config = dict(
    model='sound classifier',
    dataset='read English sentences (LibriTTS-R)',
    train_examples=15625,
    gain_aug_db=6,
    noise_aug=0.002,
    n_mels=64,
    hop_length=160,
    input='log_mel',
    spec_augment=True,
    win_length=512,
    targets=['voice'],
    num_classes=2,
    arch='wavenet',
    norm='batchnorm',
    depths=[16],
    kernel_size=5,
    stem='single',
    widths=[192],
    label_smoothing=0.05,
    loss='cross_entropy',
    init='xavier_uniform',
    residual_init='scaled_by_depth',
    optimizer='muon',
    muon_scale='original',
    learning_rate=0.011,
    momentum=0.95,
    nesterov=True,
    orthogonalizer='polar_express',
    adamw_lr_other_params=0.00081,
    max_grad_norm=3.0,
    max_steps=7100,
    batch_size=64,
    epochs=29.1,
    lr_schedule='wsd',
    decay_fraction=0.4,
    final_lr_fraction=0.1,
    warmup_steps=140,
    weight_decay=0.02,
    adamw_weight_decay_other_params=0.05,
)
Rows from block 8, named by matrix and row number. Rows with one number belong to one channel. Each number is 128 + 24 x the weight over its row's rms, rounded and kept within 0 to 255. All counts start at 0. Numbers have three digits each. After the name is the row's rms in percent of the matrix's.
# filt: filter width-5 conv, dilation 8 (model.blocks.8.filt.weight, 192x192x5), inputs 108-119, a 5 kernel for each
# gate: gate width-5 conv, dilation 8 (model.blocks.8.gate.weight, 192x192x5), inputs 108-119, a 5 kernel for each
filt.27 102:090116161134122161133110127074128071097125119155104148156141143090103126094149099175128082105150099134146086156114148116126136133137152170140144105161115149134148139093171137075105
gate.27 104:122130096106086106122124129130177110144124101074136148109115105118170135126085098124137114115147136066100105162135081115155134163150137099161103137144106119129113138123163133126097
filt.28 098:105093134117159156124124150123105157121168140115112105121144201114138126078116125116140154122129128119125138118140138158114155091059096121142122168113059110119148155112080123163109
gate.28 101:095111075097112156121110152123149089127133117139129148123136100108106120147161120128122159104136135169110102187129120122128129140152195126124149117122162126109121107135102119134161
filt.29 099:132118099145109115113134124113127143142134133089148100121122111106156095130132119087098160131127125152128145109126142126114137116153114151126142108108152158154107134129127118140131
gate.29 093:106163126137132114135113101130157137115116164138113087092101104128098096125120107105144115139135140144123152107147138158157104143156119146139134114162132188174100161088077139117135
filt.30 100:168120107178118130138130140132128075108128115141149105095107133169121100107102103104128107134139120100120115149155100127144148138146135119160112130133109183100130150044118095111116
gate.30 100:113079136178162123121138157121124105134121160115101117127106119119162125158111139160171150148152134153140130163063160164151128113156160131109166135129180106113135124125119121089120
filt.31 100:172113172116128141119103118119129113142091119163118163104096121071115113122170159091125113138121106162128142132074140112148161136104153138143122151185031140128175131118109149164125
gate.31 101:155121145134180127116123137115128111126137167137124118095121135106100103111169155149089161140115140097108165123100125159136148150091135104133132134126154147096141160122129108134140
filt.32 101:156098110127154128107155141105077132163116081131124168124146141124122127083120055090103156123114122129102164157120130150110121135122144104155124126146090092112144144134141126069104
gate.32 101:147116132075113126135153139141194098134097122155155161097131129142124084072068147141138146115144114142144162173118106137102116138161112169129102122094167129140159055123124090114148
filt.33 102:075106135113119164138117143134113113130103158116164134118112093086150112156094114082149157119135150094066099111148146147102127119117148118127149162134129123098095152078104132158129
gate.33 103:148166176162103136149118139158137130144144119105113127147145163154068152099133151119173143151145130105109123160110163098129102093123138119151151129129137090103121194135179115153174
filt.34 099:109076154135144137101139133136122144096169144125134156136152097142063137096103136123127090119113121137150112119126143136147171158150174148097157105104061156121113112098113160096124
gate.34 090:124105177097109138134128134136153130113158111122119116112147134117142152090174129143116146149153105138146174159149138120156140113115127134154147151131155131053135096112123166119105
filt.35 099:172145127124121138132129096104178143140135155136147173144128120159137160120144159110186103120114105118161145117095149117139125122146105144116131118178132138126113163163160164145097
gate.35 098:138075161099148132123124141092132177115166136137095117141111135186151162102128133132156110134139118158145134102138114153141132169147191090125108120104162085135133132129159115057084
filt.36 100:121088134130102143110107131114167093152159149130108115122108121164139129164125115133162144140138131136133158155123116132149087143137099169132169137123120162158185146130068100121135
gate.36 100:127162111108155110124133094133097141118148107152123132116151114158142105130159126155125106121122134111128148126115117125112160147146129101104134149148128098117128115152137110145148
filt.37 100:111140111128076134127140119125086128129123117120133149128113127126138134094193154121124074137163102100163124104114100153134115128106141105153140150115126136113119185108117112115139
gate.37 099:062087176126164126114099115126105097120125138154119105109144090117121135128116109079065179132085143139114100151131129098148127126121147086107118157120099107158101110129120176134122
filt.38 096:094111111178149112095128129110144164099143146116152143112129134123124110110067065160147075159130167129129138136128116160096161130144121174139101114136110148117114154130114178139147
gate.38 091:118169091091122106123117119124159143147116156123132093105108147144123134094123086111123150133087121130171119164152146131127134137123113168139136116116112181215111124102155124142147
filt.39 096:116126156121123117141137105142082122111143139108100137129153129149114165140130150151145111118138165123132146120133172131147112153121131099124144103111114168111149158118130143136101
gate.39 098:087140141152075138117137120112119188121157163158128099112107134126169120148163108185111138123136113140140132137155176185146185116145117102113128091115114153163165151104144141115126
filt.40 100:122131141171114123153147115130105099129124117134155130104105125174117142158104075128177092114082145130134118130148146146146154138108136097128122156110162105131111146103101147161108
gate.40 103:089124206165111173133133118134150191087119166144114125139097111117147099140122085128116098136111143152116099143179164140160111167105173108094123123105113094101120079122098116164085
filt.41 104:072164166119109105096123128125165170112100078131129107136147104132182130132146110146111068152094145129129165131144125142138130114124113089141092132099170124144128106118129113095076
gate.41 103:196090088107137130112141144122120126129126120122122126158114140135102124119098162128190123137128143127090146150100082112155130139127184083114139209132148135086159100179149158149115
filt.42 099:105139125182168138129117143143097108153144127126149141143119126114129076085184104115150126162117107103118138122160098143126100102114132121128130132152134129141112099094123110090177
gate.42 097:085142075102157148120115102107166115150118140083165151116113156145129142101127120128094108129090159126154164131105119119136142142083149111125100108161098151125149104180148108157129
filt.43 099:139124113108196125126136122125168116128117119147148148119140131131116182100158154146151132113132173147127108099130188151135131099199127150120130079117173126134156122140127153129130
gate.43 097:100109089172071142137132118131115132135111125110101130117127106152117118100111138129139141130112126116128130132142119177121125134117155085143125167100105107081101123112219114138097
filt.44 100:170098164149114129126122103127146126111142085116092120157143170182170163145107128182124128145139130151114156113138109145146107115104094142104116169168138125143087122101091133134121
gate.44 104:101159150119187114132102122155107109159185108108134146145129109117094111094060136115154131126133155161107133137130127122134129140139136146162138085141133170079124091126112152110148
filt.45 100:146101095152106134128118141130143115130109095120101128127137156123122048131102112132111120129105133131180185114159131121138096113137105157139127171120098135139077121137125114150217
gate.45 102:121124178160095111126118117126107139088123125115120091111121133153184128136129153116075183124118142137104132140101148141129149149078106110078098152124160143087151098121095109077109
filt.46 097:152178107100094134135143132140107102157136129124164113118128127144120152151131129174146146149145133105136103108095091115128095151123125127120098102083126092119091049072111181129131
gate.46 101:129108121110182110129121103152158135111131180110158096152107117104140162100176147140178152154128160136119144177194102174126143140175158106135125151145129092133168121132104164138150
filt.47 100:077186123134091149114115149114122101107145123121102147132124130122144157141126127156120198160129162156113152102106127168126159112161148106113154135124133107123138134120126117101125
gate.47 102:181138134114148121108153128116154112124150161108099141099129106166124105140090120128132134117107120138131114149164137090139114157135152134133129158122114160119123126200132162086139
filt.48 098:131126128158140119123147144126122169118145124145112108120126137123111121131087101106112072151139168106125159115168119139158116164105184127156138116124123123141150144090110114110154
gate.48 098:176144183186164123117136109112123191135137175111109102154132109103107108124090128105089155099158114108152139133098145110130145194183151126091165099096130105118105103069130201117118
filt.49 099:105127074121114113173126114104137120137132106122138118107116126136165133108142102112111092142123169114154164147152125147146107144116136095140090136134124120141133133138188154121144
gate.49 101:064145132095120119131137155158177147132125185116148129124088144129094122146151161140191169162139130126097140127139151145139155122167171113122107091071111118084099118110149131125131
filt.50 100:153127105075181147140130161154124128104090104132121151146136170153106151142105104134093149115125130116105139141139145132124116114130108123104116150181210085100173137168105135138139
gate.50 103:128149118159146136119150140156167123139143132131116126163100085103113152105147103134142104101123135128139134124122112098129090147164159125139130126182096150098194098132071114086098
filt.51 103:133154137087154132115143106112150093126081076138136126131109142123151100149116174077105126109155116114113190135137127132157127092133102114131132137110146122103089116115146147093151
gate.51 101:085114073130114115129143112113141125147122124144123128154144135137160104158058138148156149116112106121121077129093155085117120098109152107141148120132122148131082108154143084150127
filt.52 100:134155141118174093123122143125122098129073107150143089159154155111106128127132146156121123145135123100156117150097141162128088132137133148114140131136147114100145129118090131128130
gate.52 100:109084141113068145131132143145125168111144153106149127149114168168141125174154108144117161118119114120118133114173115102123118134099141121113155126090130126127127096206166125186152
filt.53 101:167082066145126101152147106148129095143166106103124091114174130092111105112119146153105138162088113105130117165116107089129145106119138131093114154106212170147132154098116119139158
gate.53 102:098122138066136152133135127164149111098104108125119127155132152096152086110123128196112121127114128134112098150177121113162132147142127111142124077113132103097135062136114127135135
filt.54 101:113210120161175119110134156121166129129131119084114092104131130137171129156143103157151194128146133159106133156133160168131133148153124140139123106095123105151174170105150115106050
gate.54 100:152125095134088146130112142132162099145121130132110109114125161090121121133141137122125096143122135125147096089127095106165116121115140114137138104127124134122112120055108132177110
filt.55 101:084125151137128120098092172102119073098138156133130135120172110175143132122107140088138147110110091122097143209161138144160160123132142147100123108127108141190144131140146125118181
gate.55 103:118146121129144132117142152138128154154113111152128131107098124132125097125122122128098160156136156128140109141099118119159185116155163105147104084093116149140151098090157099089114
filt.56 097:152123090119143154126130129146128142097162122159136124161127158134142122112092098126137073135083124113118134098121139138127103153158151111118100179129088157138133126180126093124122
gate.56 102:061166059126079123144155137123137092159130154138159112129108128136172115117154126143146156131128171113131136136143155138105126126154098135147107122100189116154154148158170045088155
filt.57 101:150091139139139144131144159118082169085161116131129107144096119117117143165168146108084109098115150138141138084138124118128085145150092113115139120100107142122105183146090138128119
gate.57 101:170130097134144125134122135138102125140146170105164160153153091144170134142120145183128088139114156129139089169122120176143105128133109125094111168124109114098089118088131127117165
filt.58 102:150096111102114160112096134152130122108107122141129143132122123157145148111151176138119113101134123124116090157074092106087147150148096147116148135131135092102141115129103133099116
gate.58 103:127154161116112103132149141137191147138129131115144121096123141093131119119149124145110168149161121131110116130123115159138117135116129136136150153119091084147196104134155115104110
filt.59 099:089100105150117101162135130107062109149153129159130108142125114156113137106112112195144080109141141085125152145119087144179137137102103110123131125140075122177123154123130145122142
gate.59 099:171144096111101129128119124126119120110126144094138144076125140163141105119092101117161160088136129108127137118153164163180124143131147153136142097137202139117094111117105181145112
filt.60 097:160152176134071119121142150124105132110173102119132136146144100108133103144139166139094163158117159127156136158135105155096126125110117147142138165085123094153124138107130105111121
gate.60 101:133112164092127138122143087140164152208149159094126115120135149147128114126165130178160108148117133133152119152150151141160149168143174105097107128090134132156141182149118137108107
filt.61 099:113119154148082131131118127102141155180126103151123130158115123126123111130174119121107129143128085139091150136158091112144136142087101122123132148115131116123093158117116096153113
gate.61 101:161122099125113110105090129128111167159145113103159147113160114122096121104100114175098112096140116143090163134142146104168136156136145095093098088120161149114156094132106079140158
filt.62 097:098137133137119097117132132110121117128142138134136122101077146110123148133106176141161140104143143155160120106118147130135133094089142144156164122109100128148115140171170064106145
gate.62 096:167133079133136114107132117140151096106130122107129130135140113081096104145135136070151141142116125152142129158103153161121122165118152080116127145069136115140180114156131125163103
filt.63 100:172138142119172153145136117134145130136129119152138127145114141130171075145155136113041044122126108125140128131141128171104077162156167142153132129118134085114099158168130129115108
gate.63 100:106141128170111133128139128132160136136124097136135120139125123095150123147147170099139130152091101122128091163104101109146180127114176094152122116145171114126097106114149093148096
filt.64 104:091128162128190152132138109109147163109113135132183141119151135191104112086174138078135149110126160134116122106145139162131126133132144117095154128178123155177149100169133143137160
gate.64 101:124104110144102100130119125127158129141101124147134110137113136147107143109126162097132134154131126124103117100173145151152094105103150121108119166128158117163184083129128136125070
filt.65 100:146156156155116141116115128134129128136173151112128133157112160132140111103144106107126114158159120116142141160171127146095154133147109130148136129100135164117086176114142117101127
gate.65 103:172172177076101168132129136126114143168122081123154127134133143106133092086159076141144114150131107114095151168118134127118149143148148135127086118108080159070138118137131161133104
filt.66 099:066155117099113115097120125123129096127133126129129121137142153110144152113158095135142179142097148120113135119142125131162130090105121120110137139131134106148111065131146161112127
gate.66 097:085146093122064126130141142134180122114141149112127103114134098108135121112137105144174190103090099131126133158149155144147159133112154135165120085111121115101134158139116108163134
filt.67 100:115181126108105113160115107124108128105137189167143136138084147141160112110112097143146131143129136118135141093127153134133123168125153117127102138116109166126101144109137125117082
gate.67 102:106124125155118129127116129129114135116080115106122092123149107128173111127123161128153198137126120120155149135132136083140154149139160150113112129122123140159124110201126131119122
filt.68 099:107123144092150109146137142140108103162120128117166094114117066123133101098192161102154160136115123093148113122113125127103128131142145139161100125094122124120160132145128118105133
gate.68 100:129129149178133156127141111114073070094123130124111124147133119097117098143106169110146109137132157108126125167111098128128130169136111147116120097129181093138097108124141128115146
filt.69 102:155216182120101121152130112119110134131156094162126121159155112139115175130151131148116120121137136135117145112161143099140131159127137124132114114133147161118115103140156125123060
gate.69 102:147133114170201138110143146124103138147143124119147128163108155099086151116140128136151110126154148106148157141149181115145150125117130081132105109128095100089088150092127143139087
filt.70 101:137102164069155129136161147115106111097111193121148109140122143146103100119147117142135125076114146141162147130123105129139116064105086110153138150164157092179081145119086130113120
gate.70 097:086103127115051145115141154117150177137142115142131097133140123104172115101136154113159141117155141150106103140119109104129113173158107156151098118137154125110135080148125076095098
filt.71 102:135089102157141115115163141160116138091138138096132130147121083147133144172116072137143153141149137107122116130125177091102099147143127151119118147121188143149063107120110142150143
gate.71 102:082152136114128106136145120151061118140155163133116121156103106109193088186126122127117147114134144148089156134132111111124113103116143114116115123134136116129154108138139130111097
filt.72 101:148105122144127118134107137119110159154174155148136131150121103171140186162160141141116091110083120150153147162125133154133085101139171134131105106125111152147136133147096129099100
gate.72 100:160149138117118114088106125105139149119220082135126124120113154136125127129132117162162106101144150119142142101159117155140153144088162085131113142138109135125090124078166118156127