From a checkpoint of a small sound classifier.
Model: 6.54M parameters, log mel input, arch wavenet, norm batchnorm, depths [16], widths [192].
Rows from block 3, named by matrix and row number. Rows with one number belong to one channel. Each number is 200 + 20 x the weight over its row's rms, rounded and kept within 0 to 999. All counts start at 0. After the name is the row's rms in percent of the matrix's.
# filt: filter width-5 conv, dilation 8 (model.blocks.3.filt.weight, 192x192x5), inputs 160-175, a 5 kernel for each
# gate: gate width-5 conv, dilation 8 (model.blocks.3.gate.weight, 192x192x5), inputs 160-175, a 5 kernel for each
filt.122,100,195,195,218,208,189,204,197,222,191,196,196,217,180,203,206,208,203,191,177,200,244,172,189,224,230,197,191,184,194,183,196,185,205,217,210,225,210,203,227,199,214,181,217,218,221,194,157,189,203,190,236,179,180,186,176,175,197,189,175,185,206,179,193,211,239,165,209,182,233,154,206,193,205,198,202,225,193,225,241,223
gate.122,101,231,208,210,182,198,185,189,201,186,186,250,228,202,198,215,226,215,221,174,183,194,174,214,197,212,202,198,185,213,195,195,193,194,194,219,198,163,164,185,230,160,190,203,183,202,219,167,220,200,217,199,213,198,138,198,218,179,186,187,203,206,205,224,172,213,214,217,188,181,201,198,209,232,224,207,217,250,194,201,205
filt.123,101,207,178,192,185,173,230,197,201,222,185,193,182,198,229,186,189,230,204,173,211,211,177,188,153,211,216,177,180,190,186,200,161,206,216,199,183,186,209,182,208,195,176,208,217,195,207,183,213,228,192,223,194,220,192,172,188,210,214,162,192,231,210,210,207,200,203,204,207,227,200,199,216,241,200,190,178,182,198,225,200
gate.123,101,237,212,246,222,224,201,210,184,228,153,212,198,187,230,270,214,172,221,190,165,220,198,219,195,179,170,213,175,210,194,225,198,217,193,218,230,176,204,171,217,215,213,182,196,221,194,209,219,236,212,188,225,212,219,196,211,187,202,173,206,223,219,214,197,193,165,194,206,192,185,224,190,200,175,198,212,193,199,215,204
filt.124,103,210,181,201,216,215,189,174,188,229,183,193,225,190,192,217,176,228,198,195,144,206,230,192,199,198,218,226,181,186,164,192,188,215,184,174,198,214,202,186,226,207,178,200,198,195,205,183,165,191,162,188,180,179,206,200,186,148,218,168,200,199,214,250,216,209,205,194,177,210,219,228,190,205,186,192,207,203,190,204,184
gate.124,102,208,197,215,180,162,227,220,190,170,224,165,218,178,220,214,203,201,184,195,210,198,227,240,184,233,187,210,163,185,193,222,220,219,216,177,212,218,183,173,212,179,212,194,203,247,237,217,206,200,217,231,207,176,213,208,186,234,182,219,198,213,179,172,204,183,213,195,205,208,191,165,163,209,206,174,203,206,164,189,161
filt.125,100,233,196,213,221,172,221,192,210,208,191,192,204,175,184,192,225,214,179,165,210,227,209,190,198,208,183,234,178,205,215,207,188,200,176,197,181,210,190,193,208,222,205,199,184,223,193,220,226,219,208,193,223,214,187,225,191,198,184,191,178,200,192,227,198,215,198,191,201,230,173,196,216,237,221,209,188,194,221,220,190
gate.125,099,185,191,200,212,198,162,207,214,170,176,219,219,209,240,177,210,215,176,194,215,198,183,200,201,213,205,188,217,216,224,199,251,221,208,241,200,216,200,229,194,179,204,228,185,217,187,198,223,229,217,227,220,194,249,182,169,180,214,210,183,199,208,174,188,188,175,234,187,198,215,193,221,207,152,183,200,180,186,182,187
filt.126,102,224,201,215,176,215,200,187,176,212,228,231,187,192,180,202,204,208,221,141,162,214,202,226,192,164,252,185,173,214,177,193,191,166,208,201,196,258,216,206,208,213,212,212,192,189,201,198,192,213,211,207,210,188,199,151,173,181,215,181,169,195,172,212,195,243,232,178,167,189,213,208,214,168,212,234,201,176,199,196,235
gate.126,102,174,211,204,222,222,217,184,206,198,243,210,226,163,199,226,227,244,206,199,210,245,160,227,165,193,160,220,224,179,217,188,178,159,206,199,210,214,186,226,172,175,232,192,161,198,168,197,230,169,217,229,190,164,217,215,156,235,178,228,209,191,207,196,230,205,205,236,227,182,238,164,240,202,208,210,234,245,208,215,216
filt.127,099,210,225,202,194,174,181,200,219,177,194,194,186,212,210,243,223,185,223,211,212,213,196,225,204,202,168,225,186,178,251,169,204,182,195,192,191,190,220,187,202,193,213,194,186,217,144,222,202,200,193,221,173,160,181,223,209,175,179,220,222,199,198,223,212,161,188,226,203,194,225,172,208,181,179,180,194,214,190,224,194
gate.127,101,220,173,164,224,211,212,191,213,198,210,157,183,199,225,202,211,235,168,209,207,202,205,207,180,190,172,224,176,199,192,215,191,223,184,224,202,193,187,188,207,176,244,212,178,178,263,163,202,174,194,224,195,203,225,155,188,205,211,224,189,218,195,172,204,208,197,224,193,208,197,202,160,225,173,185,197,219,216,175,189
filt.128,101,205,208,196,219,177,177,201,197,200,170,212,196,224,192,201,178,176,215,205,204,216,194,226,196,153,149,222,188,192,199,228,224,209,164,214,175,240,215,213,198,175,223,235,208,206,183,215,199,180,211,226,171,186,185,164,193,177,186,196,173,194,209,174,181,190,170,228,171,167,216,189,246,191,238,178,196,176,200,211,195
gate.128,101,218,186,225,197,197,205,226,186,200,192,204,213,204,189,162,190,190,205,165,195,204,207,206,189,198,194,189,234,178,217,212,201,239,202,177,196,204,198,186,199,193,259,166,182,212,179,233,194,224,220,185,200,194,205,205,196,214,200,198,195,235,197,185,197,199,191,202,162,196,207,209,196,200,214,214,206,206,188,182,204
filt.129,099,206,210,198,222,193,189,190,234,201,196,174,229,229,194,181,202,213,200,194,207,174,236,183,208,203,190,214,193,189,210,193,160,163,196,169,219,215,187,218,199,170,184,202,203,205,182,194,207,186,199,192,221,177,230,220,232,168,213,224,220,208,204,193,212,200,211,192,178,191,202,195,180,182,213,176,181,207,195,188,190
gate.129,098,225,176,223,185,192,230,185,195,161,195,197,213,204,230,209,213,170,204,211,170,210,238,213,230,152,183,209,214,226,195,241,198,201,187,187,223,190,196,175,172,189,193,197,182,195,224,218,207,186,188,167,222,219,243,207,166,191,179,206,209,200,162,192,206,198,208,196,183,196,204,233,161,207,203,221,213,214,211,173,192
filt.130,099,210,209,213,197,237,190,208,181,216,181,221,203,204,208,189,198,210,219,171,205,220,220,209,190,187,192,202,192,157,174,206,188,213,218,201,207,205,213,233,172,227,224,176,203,161,201,192,198,189,184,217,192,213,190,188,227,198,197,210,165,215,202,201,197,212,198,197,176,193,206,167,166,218,190,181,207,170,185,213,221
gate.130,100,193,197,169,192,184,168,209,209,208,182,191,186,192,178,209,185,181,171,225,195,180,183,190,245,192,172,170,216,178,188,181,202,207,190,183,205,224,203,170,181,210,215,187,216,197,161,204,234,184,203,173,204,173,175,206,202,195,208,204,165,192,187,196,190,189,193,232,237,214,187,197,208,172,195,177,202,228,212,198,157
filt.131,099,174,181,233,205,227,225,224,202,232,219,191,190,220,220,183,186,215,195,200,194,195,208,186,210,203,242,194,185,215,167,214,179,205,198,220,201,198,199,206,225,217,206,225,215,203,200,200,187,235,216,202,202,203,178,205,183,211,195,224,247,230,163,183,214,201,181,218,203,199,183,202,243,214,164,190,181,177,203,173,217
gate.131,099,210,224,198,166,178,190,222,235,211,207,189,179,195,186,194,197,195,167,186,231,190,206,203,241,216,194,224,233,212,186,211,211,243,207,246,207,204,181,197,196,164,200,194,204,219,197,185,189,212,201,183,158,195,170,174,172,167,168,192,201,216,203,250,183,204,196,196,197,187,214,191,212,180,198,212,183,206,225,213,180
filt.132,100,240,241,187,232,198,187,196,216,170,180,201,211,215,200,191,213,220,171,201,177,223,206,223,197,197,165,199,231,206,193,187,200,213,200,240,210,208,224,207,207,225,210,236,222,202,186,220,188,156,219,192,201,212,213,197,176,224,174,212,208,227,226,210,185,207,208,177,183,217,221,186,197,197,179,190,206,211,195,191,196
gate.132,099,181,190,188,181,174,206,180,186,217,207,190,200,148,177,179,201,233,179,194,190,245,229,204,214,199,187,195,183,220,208,178,195,225,219,220,181,207,208,251,207,211,179,178,218,169,237,197,225,214,185,191,187,201,187,202,193,174,223,177,178,230,209,223,190,175,170,209,175,212,185,189,209,205,163,210,188,205,216,174,230
filt.133,101,203,196,169,217,205,188,211,225,215,188,203,231,216,192,181,193,216,167,186,169,235,212,183,183,205,185,197,207,211,202,214,173,191,250,229,215,212,193,196,224,217,188,195,210,188,194,195,163,186,220,230,219,198,201,218,203,168,224,189,185,231,156,198,182,187,209,213,230,227,184,195,195,198,240,206,236,204,219,209,171
gate.133,101,225,211,164,156,203,221,185,212,206,177,179,215,243,212,211,222,193,244,207,200,213,221,218,194,192,178,160,230,153,190,160,189,170,196,207,173,198,220,206,191,225,180,224,204,165,186,218,182,233,191,207,209,205,173,207,206,205,211,194,222,197,207,186,225,215,203,181,213,212,184,193,205,175,176,216,228,193,217,236,228
filt.134,100,192,185,185,189,203,164,128,207,191,198,200,225,187,210,200,195,181,205,211,219,174,195,234,200,193,201,165,212,206,173,199,222,177,192,218,208,194,192,206,174,173,197,208,210,221,222,184,206,148,179,207,207,214,174,208,182,197,212,188,200,209,217,204,212,224,217,180,205,210,212,222,195,186,179,186,187,183,180,154,242
gate.134,099,171,153,191,182,192,203,199,190,189,197,222,242,223,208,234,201,200,214,212,175,219,206,204,212,200,206,162,166,210,193,198,181,174,200,219,200,239,207,200,225,235,227,220,203,180,223,211,183,219,189,201,230,253,193,219,182,237,223,194,172,207,210,220,202,200,223,208,184,182,194,189,213,192,221,189,223,214,161,216,186
filt.135,099,215,204,214,208,173,189,196,208,193,209,205,193,195,207,210,206,196,214,232,189,197,163,213,179,190,212,229,217,201,219,188,184,204,197,231,218,166,198,151,204,213,247,237,214,185,159,219,174,170,209,203,194,199,202,212,198,201,223,166,177,198,202,224,184,222,185,207,242,217,188,205,215,214,186,195,240,213,193,219,187
gate.135,099,213,217,205,195,223,188,187,217,159,200,192,211,222,153,238,180,190,155,196,195,197,188,155,184,168,205,181,202,163,212,229,204,202,196,164,177,194,192,180,196,191,202,181,200,185,204,190,246,181,204,189,211,212,191,223,176,206,182,181,192,163,200,219,208,212,202,204,218,205,227,227,214,186,189,193,218,178,155,196,208
filt.136,101,214,198,169,177,224,187,196,204,240,207,195,214,196,176,193,174,235,195,192,166,199,213,203,211,211,218,205,245,201,179,200,198,195,195,196,227,192,231,194,230,201,213,215,203,198,177,194,219,174,193,208,189,185,197,213,187,217,197,211,229,178,201,223,172,180,195,214,184,215,205,190,187,226,199,181,223,210,192,208,181
gate.136,101,202,192,187,215,209,203,179,220,216,179,235,204,191,218,232,159,183,202,216,196,203,159,262,204,228,200,220,206,212,231,178,198,188,190,181,212,181,176,189,211,174,193,220,200,224,225,184,206,230,192,194,218,184,213,184,219,193,212,177,169,165,195,205,205,178,215,207,205,193,186,170,209,197,181,223,177,202,193,189,210
filt.137,098,198,190,221,196,195,206,210,206,235,164,144,206,197,215,195,200,180,223,215,201,160,195,211,193,199,199,223,219,178,240,165,195,183,231,220,190,199,209,222,222,150,220,210,200,175,212,195,220,207,209,211,179,186,183,180,207,161,199,225,139,213,209,226,221,184,200,200,203,194,211,202,209,194,189,230,240,223,191,196,195
gate.137,099,214,259,202,200,217,191,193,167,206,191,236,211,217,207,221,183,203,210,196,213,211,239,215,168,225,162,202,201,211,183,220,208,196,214,180,225,217,199,182,192,183,199,177,191,204,185,213,196,197,210,219,232,175,195,240,211,197,218,159,203,216,203,202,180,192,189,180,219,199,231,218,183,194,175,209,169,173,220,199,240
filt.138,100,208,186,182,197,183,205,181,187,229,207,203,189,230,175,204,231,204,203,183,215,241,189,220,211,234,182,200,183,199,227,200,168,189,190,208,198,208,197,195,197,181,178,199,177,236,187,191,166,197,220,200,213,174,178,191,214,214,210,196,217,187,185,174,176,203,207,203,211,214,187,182,186,179,187,201,185,198,222,189,207
gate.138,102,184,188,197,188,196,173,213,181,190,221,184,216,214,201,199,205,182,162,181,214,199,152,208,211,210,200,202,168,181,204,229,204,189,228,210,192,175,197,223,191,190,209,199,185,218,174,192,187,260,207,197,182,188,192,227,231,176,177,202,225,222,187,181,175,194,228,237,209,178,164,241,206,188,217,206,219,229,199,188,194
filt.139,100,181,189,179,188,242,202,208,138,201,208,223,196,211,191,170,207,204,182,198,226,189,186,189,222,208,211,182,183,193,180,183,196,192,189,173,198,222,211,203,184,204,210,196,204,225,165,180,191,193,206,210,132,194,194,200,193,173,179,204,222,184,192,189,174,164,207,219,185,191,182,203,186,183,197,213,207,168,209,172,183
gate.139,099,196,220,196,198,224,220,214,204,231,219,170,190,191,202,207,191,229,202,232,234,192,201,186,209,214,183,221,217,183,166,218,199,242,185,235,214,204,161,172,191,187,195,217,239,188,199,221,213,216,214,209,200,186,196,191,182,198,192,182,190,196,205,237,187,214,220,219,207,212,191,204,202,195,199,199,219,148,176,233,226
filt.140,098,239,205,182,188,177,187,193,198,219,239,210,201,205,203,188,190,206,194,208,203,205,214,187,187,181,170,194,219,232,207,167,185,192,194,202,221,184,176,162,205,193,195,191,255,211,191,191,213,208,192,229,209,197,147,217,217,194,184,195,195,192,224,229,201,173,213,159,175,203,222,175,199,224,191,184,186,183,180,211,209
gate.140,100,186,190,209,199,216,220,207,171,182,186,214,206,183,196,189,217,237,242,188,198,255,182,164,251,178,248,191,203,164,195,186,203,210,198,181,204,198,209,224,201,229,210,224,232,214,228,207,159,174,212,233,169,227,197,165,140,193,249,221,189,208,221,194,170,177,237,174,218,207,253,194,204,217,191,155,199,189,181,192,196
filt.141,100,218,213,214,208,196,186,165,185,201,175,213,181,183,176,194,190,195,182,193,181,214,172,166,206,186,212,245,193,204,190,237,174,181,208,172,182,201,191,209,174,182,208,173,198,182,226,233,222,236,192,248,220,237,218,218,211,147,200,231,218,178,204,196,183,205,186,225,186,222,198,211,234,186,210,159,195,219,197,221,199
gate.141,100,189,176,197,183,220,203,204,196,206,175,219,215,196,207,192,199,220,144,195,204,211,205,218,218,213,212,198,215,231,169,191,201,202,174,187,223,191,205,174,177,169,182,187,193,176,204,231,202,207,208,221,197,194,160,230,202,171,209,190,202,180,180,233,209,216,193,188,178,200,195,170,169,233,242,215,200,185,225,194,190